Weights of a small image captioner: encoder widths [128, 224, 384], decoder layers 6.
Rows from block 4 of the image encoder of a small image captioner, named by matrix and row number. Rows with one number belong to one channel. Each number is 500 + 40 x the weight over its row's rms, rounded and kept within 0 to 999. All counts start at 0. Numbers have three digits each. After the name is the row's rms in percent of the matrix's.
After each channel's rows are labels from the 100 images, of 14976, where the channel reaches its highest value: "strongest on" is what is common among them. Only what is clearly more common there than usual is listed. The data: photos with spoken descriptions (Open Images, Localized Narratives). In brackets: how many of the 100, against the usual share in percent.
# convs1: 3x3 conv (encoder.blocks.4.convs.1.weight, 56x56x3x3, each kernel summed), inputs 0-55
# convs2: expand pointwise conv (encoder.blocks.4.convs.2.weight, 224x56x1x1, transposed), outputs 0-74

convs1.45 085:512484496518486524540477426466524483494478507489524555426494521508477664528467452498534450542480530530522446459517513477537480451474538518537479489513572447502519564463
convs2.45 092:486491452561482442495525432476503482472493502494528461543518490495506476489476516548459392508523512473512483550455451514475509486581484482511492481490496501470567435418474485495487495424499540458473454497460454552431439514521
strongest on: text has "wall" (41 vs 20.3); text has "holding" (36 vs 16.6); text has "man" (33 vs 12.1)

convs1.0 119:485519480508479472542512483456484473500441500454500521548576445514504495443556499591464478531559486494565478496509504513504465508477437531536504541511425416464524389545
convs2.0 101:504496543548545567480525490489482497534563560475522471484515448543509512458466528464473479544495437487522524482469395512529525464525535483603481462509572492442547471528501533540558504524560530500526632481468592578491532493494
strongest on: text has "grass" (32 vs 9.9)

convs1.17 104:515476573508513432515445500441543580544487542511521455522498454541461441488548469481538471528536475473528470510474493497477540545526427482491609472562477561455533523465
convs2.17 100:436570493487570556438456575521607480520450490494495474459497535430461510488441506537497438491550434476457551549568531511509475472531512523526502496500518525523497469508509473484507547522470459525540513492459507506546433485504
strongest on: text has "people" (47 vs 21.9)

convs1.28 070:440452509488496507534574552541569477519453473509557523501467450490515459523508549489489451494482462618522490526485535499563509586542474443514466488490448515458427499460
convs2.28 096:502487508554513547591564466470562563493462441476543438508528534436538482473492503517487455546547497512535453492460552477544480497487529550557436470561468439521468452505530490458514472487468518525474432484419455530661477492428
strongest on: text has "sky" (74 vs 24.3); text has "trees" (65 vs 26.8)

convs1.21 090:465530466524530539532502511481486554533436542532552482489467512468455462440548456530408513537463489522558579533475503519464489523548497399468438560545492536509550523493
convs2.21 096:540477513483504423523497469561427540507441449489499443544499570482448477432521495508485471397461454553522497508593441492514595599504498473504533465544462498511487428476532508518541521505500422515556479512429494524602565494546
strongest on: text has "holding" (40 vs 16.6); text has "man" (33 vs 12.1); text has "woman" (25 vs 9.2)

convs1.48 111:532456488566504469530601456498474508518448497530485568448514519517551486505587504483516493513447531521426482475467530633542477486498526503524516537527525536473522442469
convs2.48 097:521449446523538442481549534478499499464426585414506466518526464546519493466480498484439500506449571473502511505486516506522386484512528454532545553507488494492485395459489498492415436489461549457470499452436527525486503466527
strongest on: text has "text" (36 vs 6.6)

convs1.52 119:492429436450518508485507542486508586578473544468515446542601517499507522521538518507477503461535450599517466455556523487513502491494420486482484521550517479521457442496
convs2.52 103:494490542527529554487519483455416529491459510446571532479460429523450536463515494510453511484496514406488503530511465458552425555478472510481437488438454475477548536504471536438524505466480476554532505467506488580539513456524
strongest on: text has "wall" (45 vs 20.3); text has "woman" (37 vs 9.2)

convs1.49 082:414517504440499460472528501506462486506401482516482488559583517515549476498615477450446440523526476507477487489507534440517544485502571537496436538537482508520486463502
convs2.49 100:478459497549454509491566520590526501551541538520540469474491520393606509549547443463459485537425506495477523576464502499455492443537465550533421459494502413473474578514510459446496461511470512536504519504479490470521531555440
strongest on: text has "front" (29 vs 11.4); text has "woman" (25 vs 9.2)

convs1.53 132:453450495474532504445560526502470600485479560524477481537457459490516464480548520445483470441487464490459474505486536458586496471570531459462571473513576532493448533472
convs2.53 095:517507569536470489553496586522426476579543533521489423492457480495556510473532464469508459517472544550426544474466541497541637475474402521476564477442482434517468495536514514480463446487504518451617480525554491529464518499489
strongest on: text has "color" (32 vs 13)

convs1.55 110:451465484474510587533548529542473492513485488541523518498445531533528532494386526511451399535532521545471501495489518460471467478465569417492477502499504487544574456525
convs2.55 102:501521552517460514488483447433504592514507510541427524481486458493540486487574476520577619505499554542495486510504413528486479506520440510548524501487497423463526520531463510464429397464425507544475462541499484531495469494472
strongest on: text has "standing" (56 vs 23.4); text has "wall" (46 vs 20.3); text has "holding" (40 vs 16.6); text has "man" (34 vs 12.1)

convs1.41 070:429468492507486483471547475492507495429480482558513486511482405504538534462508486477587536537448429517482492529498504432471523482578481459484505538462500574560459584522
convs2.41 099:489544455530508506482501506481501515468489436514484456522545559467424468487521480560497441541457491527429465515502464540499538546520505516442522490561481462538550494492420552483476446482512492499460491540540559542495488528489
strongest on: text has "wall" (43 vs 20.3); text has "table" (35 vs 13.1)

convs1.1 064:501526473502532547510464426531490584490469555585536491524499534490485515442501485508523492514542481489414529511545549403532591517510519462464469564492528438467469470526
convs2.1 098:499525470504497496520492523506610576500487447509523485521508661460460471477584558501542493499513493526498493511619476559456449442509510514533465437460540512470480453527524472515492449633563474514507439555531524545494520503475
strongest on: text has "standing" (52 vs 23.4); text has "holding" (42 vs 16.6); text has "wall" (42 vs 20.3); text has "sitting" (39 vs 14.8)

convs1.9 124:512553486456486475449522525508574468485448481491510554513471460481505427496473456489467567555558483510559487502538475510478416577516466433586525441495503444454486496536
convs2.9 098:496525480504492496407560488467449503476546512466492475535570636565462491551488448484542434513507513469517546446468461487452473577533486460485500469528570599572507539470583527522513551520466471575520503500514546515516481459513
strongest on: text has "people" (54 vs 21.9); text has "grass" (38 vs 9.9); text has "ground" (27 vs 7.7)

convs1.11 062:484476469502496509456553487482521501458476500472532581551505524552566532473471537478519514510529439488469515447509485439552452529466531430482461494466484588550584412458
convs2.11 107:456506473482499543556474470540615560529520450490510497541445628459502487490544486485498560448484530557433504476495496490431481514491553505475445524472494451489534509524487514462424458531506469489490490508481453492470591540494
strongest on: text has "standing" (58 vs 23.4); text has "wall" (52 vs 20.3); text has "holding" (41 vs 16.6); text has "two" (29 vs 11.4)

convs1.50 099:532489548450503472538530537515605501504492490477534479478433569512454421409451528578508495520457467564478538526505478441488478479491495490535458434523535545482490485448
convs2.50 102:504520475435472491518456462557547536493477485575460428525442512516525488394542458467513499549506484473507507510474504502546519466645452502545537481569431531503531511511544455527405472490526473529507430475500572503475503482531
strongest on: text has "sky" (87 vs 24.3); text has "trees" (67 vs 26.8); text has "grass" (36 vs 9.9); text has "plants" (27 vs 9.8)

convs1.30 094:518462464462503501457540452541465502546516513541438465454546450515586520449554461498469550562503460432588461526508445521459489502488525456508527412475506498518436508496
convs2.30 094:479504533440461432418493456527513468509515522437455500488459539474552478423515529479561524503509431436464564466412497460529478491508418416446414547468485485458434531481495537466529534463479443468516524444551513550477462467436
strongest on: text has "trees" (72 vs 26.8); text has "sky" (61 vs 24.3); text has "grass" (38 vs 9.9); text has "plants" (35 vs 9.8)

convs1.27 096:483497546532498504440544536521551516591511512482465466526449438513555536517504488501521462523499460446590489587472456483494534569475521519487412412510468485543507520486
convs2.27 102:511541512546531563478467463574524507500483549501527627583510602482569465452480526521529467579511486546521497515475517498513486480423462526461451471454499556428453450530490437495550543423448550608468459516481542449476456531478
strongest on: text has "people" (62 vs 21.9); text has "standing" (50 vs 23.4); text has "sitting" (43 vs 14.8)

convs1.2 109:588595425522488490522476474544563503510514487434510557498568504578465528511509458523562482558473495483435490521565477444477518525526508476519508539492466471541482437538
convs2.2 100:571505496413474525498514464453548501543515515529496435497458471481509491470514551550528536479592474447485442506511511512533520582498506483458485538498415476448420562397468558472474420502440514475528470482552525498509456453465
strongest on: text has "standing" (50 vs 23.4); text has "wall" (46 vs 20.3); text has "people" (46 vs 21.9)

convs1.10 066:489495521458554486546490520441529652476474578450550452513506479461507522505522507472554545516547487532412484499521551479463555491495557540470461469478503524487505478468
convs2.10 099:474517511514427455486529446541622491503558483525501512519481575514543479530521475537489552451513538506569518505479461512535440533483568497461492528493487530536476493561501569535489486524502474560537503557549495449524511497494
strongest on: text has "standing" (48 vs 23.4); text has "wall" (42 vs 20.3); text has "holding" (36 vs 16.6); text has "table" (31 vs 13.1)

convs1.4 122:481547520540508493493423444485553512518484505464522541519465517492627519492504477532517497511528523499538499486402484515502519551527436444582483528597497507480531574506
convs2.4 100:483486490529528508526500430437482432486499480502401507556492511535476538375548535483556439469560443464472477513531523492468471522529451494514471461528603454514508507490521610436511523429482499500517506548382482534485466484473
strongest on: text has "trees" (80 vs 26.8); text has "grass" (67 vs 9.9); text has "sky" (60 vs 24.3); text has "ground" (25 vs 7.7)

convs1.43 084:504568461491489471557533466444457503516515495509418469507447493475474500459468489507549452503476516488461510592538486536556578489473491577522502624522504538512440483503
convs2.43 109:538500467525516553488510493505457433501488477491544454450567448473482506486501541446505447513461480435468492456520524549471615591479470504528525517544533532555530486474503499457474456474479493475520496502558470464506460527524
strongest on: text has "wall" (45 vs 20.3)

convs1.39 120:461532502467511511553547543513524510524503519477467517525467473493439473613468491493562471513479535479575514580467447538466519525498492570465513528519473566496617542504
convs2.39 102:554578555529513444570552472548518471446482503473553440406463530552464549530482503514496501515515488498483482535484567536500502487532494540498525427591451474488470432510481514537527475549414572473488568525560533579506539471447
strongest on: text has "lights" (36 vs 7.9)

convs1.29 102:551517480375485539500512500483460513546516491520456418532510526492440494451483468509500512580518480478490476494475514511514594505471464496436519486548494519502391507578
convs2.29 098:585510460529460527520495548451532520470489501532474473423488512496503464567533527498542574512467474487511493554521503456459523545482481564434521492527470483443538555459488424570501494542511441526482581439511486522507476477449
strongest on: text has "wall" (52 vs 20.3); text has "standing" (48 vs 23.4); text has "holding" (41 vs 16.6); text has "wearing" (34 vs 12.4)

convs1.18 120:505546504520529559455511492467446627541539565473509492505502525502504491573468512498561510460463517517502470453490442431476514514508430492531483463477553450579447547507
convs2.18 095:505540556544493538604424587524483544470491526538524416537524464590453457523549530469505507541441535510501501527472491475482485575489543454489469474519474566529524483565491506533470514479469475470598470587478485552523540441519
strongest on: text has "water" (25 vs 8)