python train.py --image_size=32 --encoder_widths=[128, 224, 384] --fusion="cross_attention" --decoder_fused_qkv=false --decoder_qk_norm=false --decoder_inner_norm=false --orthogonalizer="newton_schulz_5" --final_lr_fraction=0.1
Rows from block 5 of the image encoder, named by matrix and row number. Each number is 128 + 32 x the weight over the matrix's rms, rounded and kept within 0 to 255. All counts start at 0. Numbers have three digits each.
# convs0: reduce pointwise conv (encoder.blocks.5.convs.0.weight, 56x224x1x1), inputs 150-223
convs0.0:188090154115073186112170112134102145177126134085100158079117141066119153176144124132085118146098151092099126140093056134185069118147162199120089069129129080095108160147146171097169139086118121120070140129139155124120130126
convs0.1:120126120159081118096100122124136140222116133165186140166106146141094110098105163059100120115183112117120095104137112159074091094093109159113098100127134177117097065051120112137123103096100058062118197158142067093102140102
convs0.2:084162175156112144123122100146108066130111107107100123147098130136132095125126089112085094083133111103062075106162083078106094118120110118097135089107121091111146110146255122085139145094102122118109086130139098138102119109
convs0.3:104145143121186094161134117095106143096130121090115104109112079145136112117106102129144076100115069139058089076192137094147157163130111109146099115122097109143136144062106137095073097133177127124132138150113112185107136053
convs0.4:139131109111133093113174105148103159249140082108115090091101153125140172139102145126127063121139183057127137112171121143051157133089114177109114125096142192114138125091177137116152190097143153111139104177124134111116088177
convs0.5:094142072150112153143113130165097139110101155109174112117095101126100117150120183128162082104152066093160118107135134120113150095094079072167087116110064200135134128162096118131084096105127140104090156118169113138118158176
convs0.6:151122146174098181117161128123125164140109120163100146109124138177096143104170168099115111081111147100133209125114114097150176121141111133103116109133149084105136095118097112110100159062140074143085149138131108073104086135
convs0.7:103142083107124122101132108119115145089120117164124151134136118132224140084072118118126144122154090037137146103066099121107177146121092125097103112107130142148130103108098164128167131150206144092148105102118153148116147163
convs0.8:112113117120070106103092155061088137179126136128149119112171125146163118124138179125131219097144095149170078134178140145182174062121096136119162117106161173143131145152079128116128076160128131120095158166073126092100130122
convs0.9:140102112154117090076132105115150123140112118155172091135054135149126090131099119117149128119171143182104103076119084145160110152068140101191158155109111099154086126097085158121102163153146085092146121101083075113124110115
convs0.10:110102148141108127157148135073092111097113164137134115186080155177121087149118120130139090126124096101091156128129086232089094067059116113108129108139080077143087092114122103117100110106118115088125116070105126086064076102
convs0.11:114128120127109144103113096088209145132139128147145095108168127174148137132077146136115136072142108130108147099145092134123116109174132120122141069179082101153116109144107161127135134192138162109126176149159087200140100143
convs0.12:146099156200128136123165131180178150135125124107114072149171147139094186133174113141063184075072126067130185102164178209129115149158137104082152158139100093141129119130138200094118133176140135149142125131146128074123168102
convs0.13:122203123131122135143127107142132164229119117110159107156143089172127116158141195121094117126141136131091125135168137113186143149132127139148103104141151111102158140105102100145126135133130152133149107128158106122114128168
convs0.14:109130136164131098118123093133161175108156141116133166111162086132183157159109075114154088106090138112145055072221134095134090136120070161175059115107143079144121141126126184093105143141142136117093090110063132110090136061
convs0.15:116138124101151144184160121143047108161127126138064117093197118142149113107146134127170124097149142148169101112131108127148170119099181106122044104122162255184160128126095188124099133131136141134129136096113143147129187120
convs0.16:127141149102149051145127101152187155152126114173135110163127107134141092108077148111173175117128147121135105054125161141160177148145159086121139085156104105159173122085161145127161121150121145104178110111079062090146093134
convs0.17:143089113148155127126083165098138117160120148117143174099138141123106112103211112052135132131164090141124137080099117080144135109166118109093131106136143119157115087084073170202108125087122140093206110128125161125144142104
convs0.18:116136121092141096089144126113131143131134130164166148167096127143122101182073140183108156087163089099082086150082105096137131144106138099122100142090119117119096109129151114095104123143173107084070082085172154147136110106
convs0.19:114106122141124139142095143195175144117179109153102110091195107103130120099103107126091118116127167130139113115233135145149104144123101098166120170164133167149161104077183156150166184166121129117132118143130104119121125123
convs0.20:149109146064087144144125122059108166103156155096082155133078171140117123125136129095081116148111095054091130119105177150147096046199115142075164108133152136120128143127106114122142089122138121148120139084095167124110087083
convs0.21:081121189140086089106175115135138123138106193096104145131136130210212180098059140062111124152140091087084166069167098112072110108128129135112106069124172104174103097106123196131101133161153114114119122065113107077161174150
convs0.22:158152147114153133149127105138167126238170137138174134186072135148157126140161149119104129119185169132118122141172128114167138131124150089098134145108097108134168168136136132148114140115164115161119132126134122142135102153
convs0.23:112137079121108131144224115104107144248125146128152073129138255100104099134152162090122129064124156122141111112123149146128110056134117145121124107072120178112060126108093139151108138154109093107084125101120145121107121175
convs0.24:103158121073158120113107105137139136074081085143164096109107091128136171130056116144092035131083141169106079150134117128136113109119098123075102141197148077105090117114140130135114130076103124082183216095080126127139089147
convs0.25:124123132176195127082216122123128089079124138094201087161105099118112121084145149142148136122074151118106142104084075092112173089108046123057185074174115089128083164121103124123086129106137143111118177119144108145153143124
convs0.26:132134104133172132074149127174132138106100128135140101119176171138134109109144205134150107109062176121121133068124117101104108090126100100178106151144110147165109122132087202136123141124137052129086152145113096125121136097
convs0.27:125128168118149168177122148154155123128105132138163077116056119135135152140112095143131129149130095128149102125183130143104156119184075150089132115163105147109134126139171140147220082136145130136188179090080082160200118105
convs0.28:151122164100108089166117075151132153157139139138143127131157135137150115116130116187183123114095090179148127138110086147093243149125100095142104081096075146153211100146125131124144156093101128120149151119114148141094092152
convs0.29:112176155154084154148115163105155089126117097142130082113092181099111096096171069146104123106092091131134139097135106145186161132130163139106160109143130111128205135175116101137136151162178111116153146130090111147111138114
convs0.30:126149081183114089144099139129110102116140147174174160090069155156155090133112152094141117102170137107113113094115155158117149095189139098124110164137104148127147142103105150147118130135166135092151096136070146158137145118
convs0.31:109095141130198115076100131093136083135115118182153127151129088147130133180084115091154147094169085151072072114179175136091169166180117222128123115181168161144069104131097098114132130072105085111153141124127108099086149095
convs0.32:134133138148099123186127112098119122161136108105154138141123140140120134135135200158112123102117168121114139130151154096152156135135161130127145135122173153130143167122112103153134141125110148128113118189164139160123172129
convs0.33:123096192190125207057103124148156115163118111161107139106117194104167066110145106089139152125099133121123076153145133118083182142160168087121149216104094132130088123166150141117078140121196116139131161093125111167108125147
convs0.34:129114099174106142095103146137158088081105135144045143121080120104117183073179106150104124130131129113097113113151127096156118103205183127090073116152086105101155127128147146135139149156101101130135097116123106142114130109
convs0.35:112143144157153159107160092158126103205066120107125093108129204113126152146119134118101102110087157056113107124130146146101177123136087143110119132078161131128094109103128162093109133112113100130094114204116138222087140156
convs0.36:043094140155089159111202153102113042100118148130143097089116167159090100193121171156088130102081121129119125114095106090157120128185110050090076095185100128100099100098081134146128118045137102104096160144108105108138107134
convs0.37:099135107120067150110091145136157207109142097070091124118147155125107104120122111101069141156100154093116101121083106150161141162103098104132116139108159096082089104096112141108141156143129103086093114123113089102083150075
convs0.38:145100158108103136165165155132079056141093195170082169118140094107053090155137124163111089143103139096162098134066151150129151129087111086116107118143172226135125128151106157130133192060159107140079119129109172099133108103
convs0.39:141122156085142119129128133118170109167159121086121190145108086170120117105094206162182109144121174152149142089126127149150129164167133110169105118137199149140135158153112121145110167113135157118111147177123137145157112174
convs0.40:149098113135175121054142120200168109155124058166106118178154099130112099132109106122179166128176105140110086120111113100137026114078160097131130118100106151128102119094124124178135093248142169138122148115083081106109128125
convs0.41:094101164136115153115099086136114093118091148134125121118069103120131114132096161098104110081148108121113093133114188131102120177106098125129185180115113140149066114122100090064071165108209085107084135134138119121086148128
convs0.42:084102151132099096150076097118162177115144130140077106166102192124164147120072183097117079093121105204102153122115103125111092152124118108155165097140082086123151129141095117099131093150132102087152137135103107108143079084
convs0.43:165132122111133142094150134120127217110130186163097129150156234104100125120095152162089197148153097104110234104135133076106071138120095089102149158121188135158093104129113167150096131177097148081149141161144070130162088165
convs0.44:173111083082089100085078114061093154193132117138158089116135073129139245149132093133067133123128155136178114138171122170165133157186116213103110175112076110071126117114106120089076168136129145098088101190101108107103109134
convs0.45:128126145088112124103062146105231158083145104113052161119120128191146175134113113115177164111086090171122131083153140111163164119085097128103156116170159054169097127117094127099135120241162116140137144128110117119112130147
convs0.46:147110084122151146146181110153133081133147153128145119123147155119101123170083136141134102068191163117102076110141180116117118096082161095077054103101140127101123130082160152150067111154129134094139152153093135116100119152
convs0.47:127117141124190125084096102228196134078124152129124111158114169129103130114147142115119110105146106173093114120085122088139117174127148134132060090080080125110113121089185147131135105181116142102174069170131137144098179136
convs0.48:141142129131126157071120128185117120158085156062115124095160118122141144124143093087080102123130148116118079111095145134103111166114160106136151138077121115118117087099227097102090162118105123121134138105108136101150094054
convs0.49:072191142121196138134147161121127135131155154093154124092162072153140118118153130133132205119138124112098175091144139131154109094154151159129130155147141085116138111101137100188109118234120106147143157142141163138141101112
convs0.50:134099112127159143135092120141122161130082131099141162126173161157148164067142134112094148100080067120105123085125123106103137096156142182123088134075136133136098164137203102120102081127111084163100116157157075134056157146
convs0.51:195108106158152167085141212106137169118140166127163195159087124169132117122227141168095122153078086164095089170120090182102183087167133163109114088125056080127108112155113073113138122182133133119148136115094162079129124163
convs0.52:144132152141140120117102113163078134098150185137196156134124127091076097114143179121175123099139156161102136126071079112125146134097077138178186122129156186111129093061182186193116092073135096121135238078103125120113139135
convs0.53:117136135092165107079161079079101128171131113142227153111137113192119072122140137124225144120117111126174129091130129229141119125151176093163139167121167164118135122115102121115148087091118130110126170217110142131105056119
convs0.54:120116134115117102056124100122125113085113082122146089111085158083091110163131137118152152139122086095069146102108080169146124107152108127106130103095040181095097109112178137146146133142142108124100115081113112070123170076
convs0.55:138195147113112101160132103119141176189154086118116106172154077129134096134155202157116143145136158130140117136136128124172121142125147112160129126122143130123127151098154102142128152125125128155125138152107127091141191137