Weights of a small image captioner.
Model: 5.71M parameters, 32-pixel images, encoder arch resnet_bottleneck, encoder norm batchnorm, encoder activation celu, encoder depths [2, 4, 2], decoder width 192, decoder layers 6, decoder norm layernorm, decoder activation gelu.
Training: muon at rate 0.003, 20500 steps, batches of 64.
Data: trained on photos with spoken descriptions (Open Images, Localized Narratives), 203450 training examples, 6.4 epochs.
Rows from block 2 of the image encoder, named by matrix and row number. Each number is 128 + 32 x the weight over its row's rms, rounded and kept within 0 to 255. All counts start at 0. Numbers have three digits each. After the name is the row's rms in percent of the matrix's.
# convs1: 3x3 conv, stride 2 (encoder.blocks.2.convs.1.weight, 56x56x3x3), inputs 42-48, a 3x3 kernel for each
convs1.0 098:172152147132126120172145153101153173118138162158142160085137144161127105170102140119113098136124078119097053130108123115165128139168158115144128119122131097131095115148119139166112139152103
convs1.1 097:141146085100120117076108146122122123075132098102129109127110125103099054132119096139127138119105114123139122094117128108142146128113133139127108130128146104114135122113107140126166137136142
convs1.2 101:119124120101104122100169130140120094199165136220139080174153143191157163151133162096062079119091084133096147165145090142139082135133099111098106088100063140057044113118120102131088131154116
convs1.3 098:247188184204140139141154103091088061103100094100110100106108125138130101146166120114100086146119100135095137101088109098116067101054096121115079108115110086117106131146137137130126137126154
convs1.4 098:182161111142127092139074079156146130202111174196197205108145143152106100154170125158139123130139119107104110104128157162174154173162125146116119128135126117131095150160157113176181158179174
convs1.5 100:024102169060108130112097132056120102060129165090114158230167119185200166112175195120161158135102173116135137131174116108150117122088111128121110134126130137113124113097124136156135108140092
convs1.6 098:130132109159122128156147139125127126181100136132152160146113075141105123131124129120093141128096094125097113108108148104127148130123148167192156132133145147165120212172161226124192219178181
convs1.7 100:106124067121138095105120117129150144173149145197203207106151172115163243110109161165183173143146142138140142096102113122163158125129154166184167154148140152171148188125133157142133201209194
convs1.8 102:109097156120137148110132144136109105166139100138088119144131161123128137159136173180208195171126184199187182129147123151148099131155107086143125081100114097112124112078112098104060103097112
convs1.9 098:221152120138129090113081097127141090136131155121155133119126149216124144198209127103110115111094122153143146159171158106148168120134137098103074106119091095099115148139096109129089101101083
convs1.10 100:101133114102114108106111139136118140124101127159151169135118121133134107142143152144134118137140133133113120161121127153142104146163146154139154138137122131111143088117094102119137071097095
convs1.11 100:108108154131139141159122203110139065147120096120139120107149135139133088070100081139122141136125132137141128150158084105131102064137122094132137122103138174152130088053091070077114105154147
convs1.12 104:125143152094142134133142151073114126102086129100147157128116118126158141136123127084137125068121114131139140106126158085147163111152141118119154112117120117118139109135098116110117095115117
convs1.13 099:225212188152063134093119081101116143080142108111067118127140213115104091148136153137147144128148131102114080124151160118099137131131132153189179145146087109099077129167158119123121103063116
convs1.14 098:097102084090116084101115140155132102111102101118112104150135178151123159142152154159117177139121102129103119109124167143127129171141158145146115102126142122110127161092143136077119147116114
convs1.15 101:114110093102125097110079077181142171114065148127096141143130117152146153125116166147146171100116139096110112143174140160172147133130134099103092160168150134130108109096057135122093117093110
convs1.16 101:061081079084141084119093079100139134096105128135165124116135122060089082060098083134143116156099178196166178108129115106144166145149157135112128093098064106079095162159169127113132108124137
convs1.17 096:145165157116095140133179141147099176125114163157118130116128148107101086082080167124108144084121082064098106076107113128136134121147104126139135138170131166135090166169192164155149142173101
convs1.18 098:098092101124148119142107079076132109084158110086108096124128125152101154168154170138125175163112129159103136108130110130127102103133136162143112127123107136118108161116099172149099157115095
convs1.19 099:082147061109132102081090096078057086190162148153126137079107129159106117167149148132130138110097104087150152127088123139142155139144146140142124089155080114132151134129121103104136148134158
convs1.20 102:173160152164125113113108127204116133184159187131135118137190192128199240130155200105133134107119107122143164158142145135128146093097103143133180123155148119152180141142125117171111128148091
convs1.21 106:100097116149123096116127120110132156074084171106150135119111074109116079085128063158142107137142137093102124144142138108143142139125153159124125138094113130103118123133127174171097158139107
convs1.22 099:153191143095122095062106123117111125158161182162159136109085102156116109155153092150131123104117108115085103149166180184146168170120166158218174185179163158178140133121132130127145172129157
convs1.23 095:087138116107135137104136101083094101093143119120154126092115119121098085130140094115102104098074085054053087081099090092109106072098091150127165118152137103163159126113127202152127114109112
convs1.24 101:102078130132118110176105118142182173135125150059037068163163128161152163117138148129110101150141100191186150154107124100113130119118079097108115117091149154127149106142105165135116134172137
convs1.25 101:139122097109121103125120148112098109122107078144129108136101120136093119143169128048062067135140179175223160085114088129163218217250211106141144135144157081135100160172110105141102121111113
convs1.26 106:182189156114151153121128116102083087122105090207204161140137196107131098108117098154160140118147107138123095128119113115116109083095074112139148116111151090083085163153166175170150132120097
convs1.27 100:100095113072125109071114134158151126196140151165154155099084118150117083197122109107083091124127105101088118169107116155117100116094076127132124159137081142161149099112132094113137147136194
convs1.28 094:226168129168096114149109139127146125107134109119127099095093126141136119143117133135153106184105145149145112195146150165155124109107133155144136144095086140099123131161164126106138162121176
convs1.29 101:171108141104134139101126154110127138129104103175158140060133126113096087134128113119135138125142138115136107099112101092113109137139103156140085190122140183143130105182192100119165112184153
convs1.30 102:105139116095121177067087155185169111204130081195137068131162180103138125130145121101136135103135135138140173038112132055127168102189168154158158153122138151143113105153136133147131125154159
convs1.31 095:150154150170140208193158132060047107088134128148118102095116123124111172108102165111125122140130114120110120131122134173152112119107099127090151105129118077096079127158131108120088098071071
convs1.32 102:140139085168163049065064056104086101082114079055052085102132159113139096122115076159118157137084166152136171218174179205121188189158096130102128139130102123131129091104167105092142153192183
convs1.33 096:099107131090111195137163115124120132105129108106157146112100128124095119125103103177165162150131184163175145198132167153131164131149170120165122148161127163155121116131133158171160171145145
convs1.34 104:117076080138129070132107088095148187108140160117067173230255163160211226150191189106127102107124117101113118116130123111139116164132135129129105094133112077133090167149104160127091151156150
convs1.35 107:143146129170151124147139106129169164165153140080095095103046068091058067155127117126113126168132125166153198111126097130090115188175214114104108096125137178193190123132106099117117139174175
convs1.36 095:083122069148141124172178147068066092097088103050095086109106126097079092157138108173190166178119065210158121108124157133136142126103109128137175147155162150150143165123146137107092141132131
convs1.37 097:082114091105135158111183191101144107132164166153160123166092145116131165127147153109115121122127130124115104104108097125113090103094075121125119129181137111139173105091125141128145179142188
convs1.38 102:113078122129129142111114153107058097146125153159194183102101112173149155144123135120194163137094130078075066188224218197126229099084097141155164104107142140127138154207125132147191137163160
convs1.39 100:124103092105128121082105117128107131091118107125090090129166151126109106154106103107106079181105126118157134179091077222053047203209191107111124132149115120137122112085133126098132091123117
convs1.40 098:014102186100163137045172166140121086180101067171134099184150137150146174158096106156122117110158125157088110140133138070147145105102101114128107134151146087130054075115032124134097083091081
convs1.41 104:155108098165092150104083112113133092124104122117147134085121120068104127116105117081175174067158200014113138068175237032153242032132182133159111147131120134110102126079136121149153135122145
convs1.42 098:075067034143161083118108051140088132169104171165135173138077126147106149152162139134152141158160129142185135097126125096131106137101146126128158165169181119109109082117106042146144066125099
convs1.43 100:198147130196097094213121096148139170090103168075111180124114125134100096109154145126144117107152129162153072096104129088164162082138150121125094069117121095127146103139105064135138062079098
convs1.44 097:101167144147136181111151145177108134124136151155140138138165171129146147096119111085037069125146171146152157202165130160149130155148184135190108175152143120131137167219151179151197143082138
convs1.45 098:219171168174138107095093082152126110157150140117089133083081096091111108104097100173167118166174106128100105110184197128130157107095110122118108130125114167123129109134132130140165147136124
convs1.46 098:113122132143104117167144117158123140127102105096074100165141132106104145098102162124154132100133127084096133068093126086103107075120149114130122153111136156188152108102145134133156187174201
convs1.47 103:147097089150120089099114111127117157144111170104130153113125147127088106156140158091145179117133190113114123112172157125125176105134127136113100106135116133126114161081122152149154076099104
convs1.48 097:135157139090128134148124134139119092129098130178161153143178136130147119186160163110110139088109085063105080113144145150158132144156144125111135145126169131159155125155114116141131101098078
convs1.49 097:119102106105166111052084118126097120087129119122104088120117096137134142116117093129139160165122181151133182091113094098115077078079104128087134098130119121100098167160140124116121088096140
convs1.50 101:110118114117153113129140082140146167062142214082163197170171175205153194162141191114116106126129120101098105184145097139111080132116109110112112117110176093085130152145116160133106144119117
convs1.51 106:163157142078112154089177165146128084110129101155091101161099086168128084157135105175176117217170091184143136154146146179144153188114107142097138133127149125136104141101168093116154089093109
convs1.52 101:113133127084184110064115081177202198110119151103157120165139129165114118167164135112124127140112157151119132119184165147126145126132124163159169194128198146156126126115131141101124153106095
convs1.53 099:132161142100098100109092132025097094045125104062108092100127162102112148134115108111131154111138123065074112075080085093138058124102098123107122127147118158117142134130122130136112165198180
convs1.54 106:118158147071166085126133134137150121194137109163110081131143132154143108157131107114123100129128109140113126127102127158117166140102151094101124093141135108113138095074175072066205095163255
convs1.55 103:061109104050128090131140116172154173105123169097163134074081110146131147153179218119187161144181112111161108140158124108129133085121131126108120103109131141157142107125103111137128195196152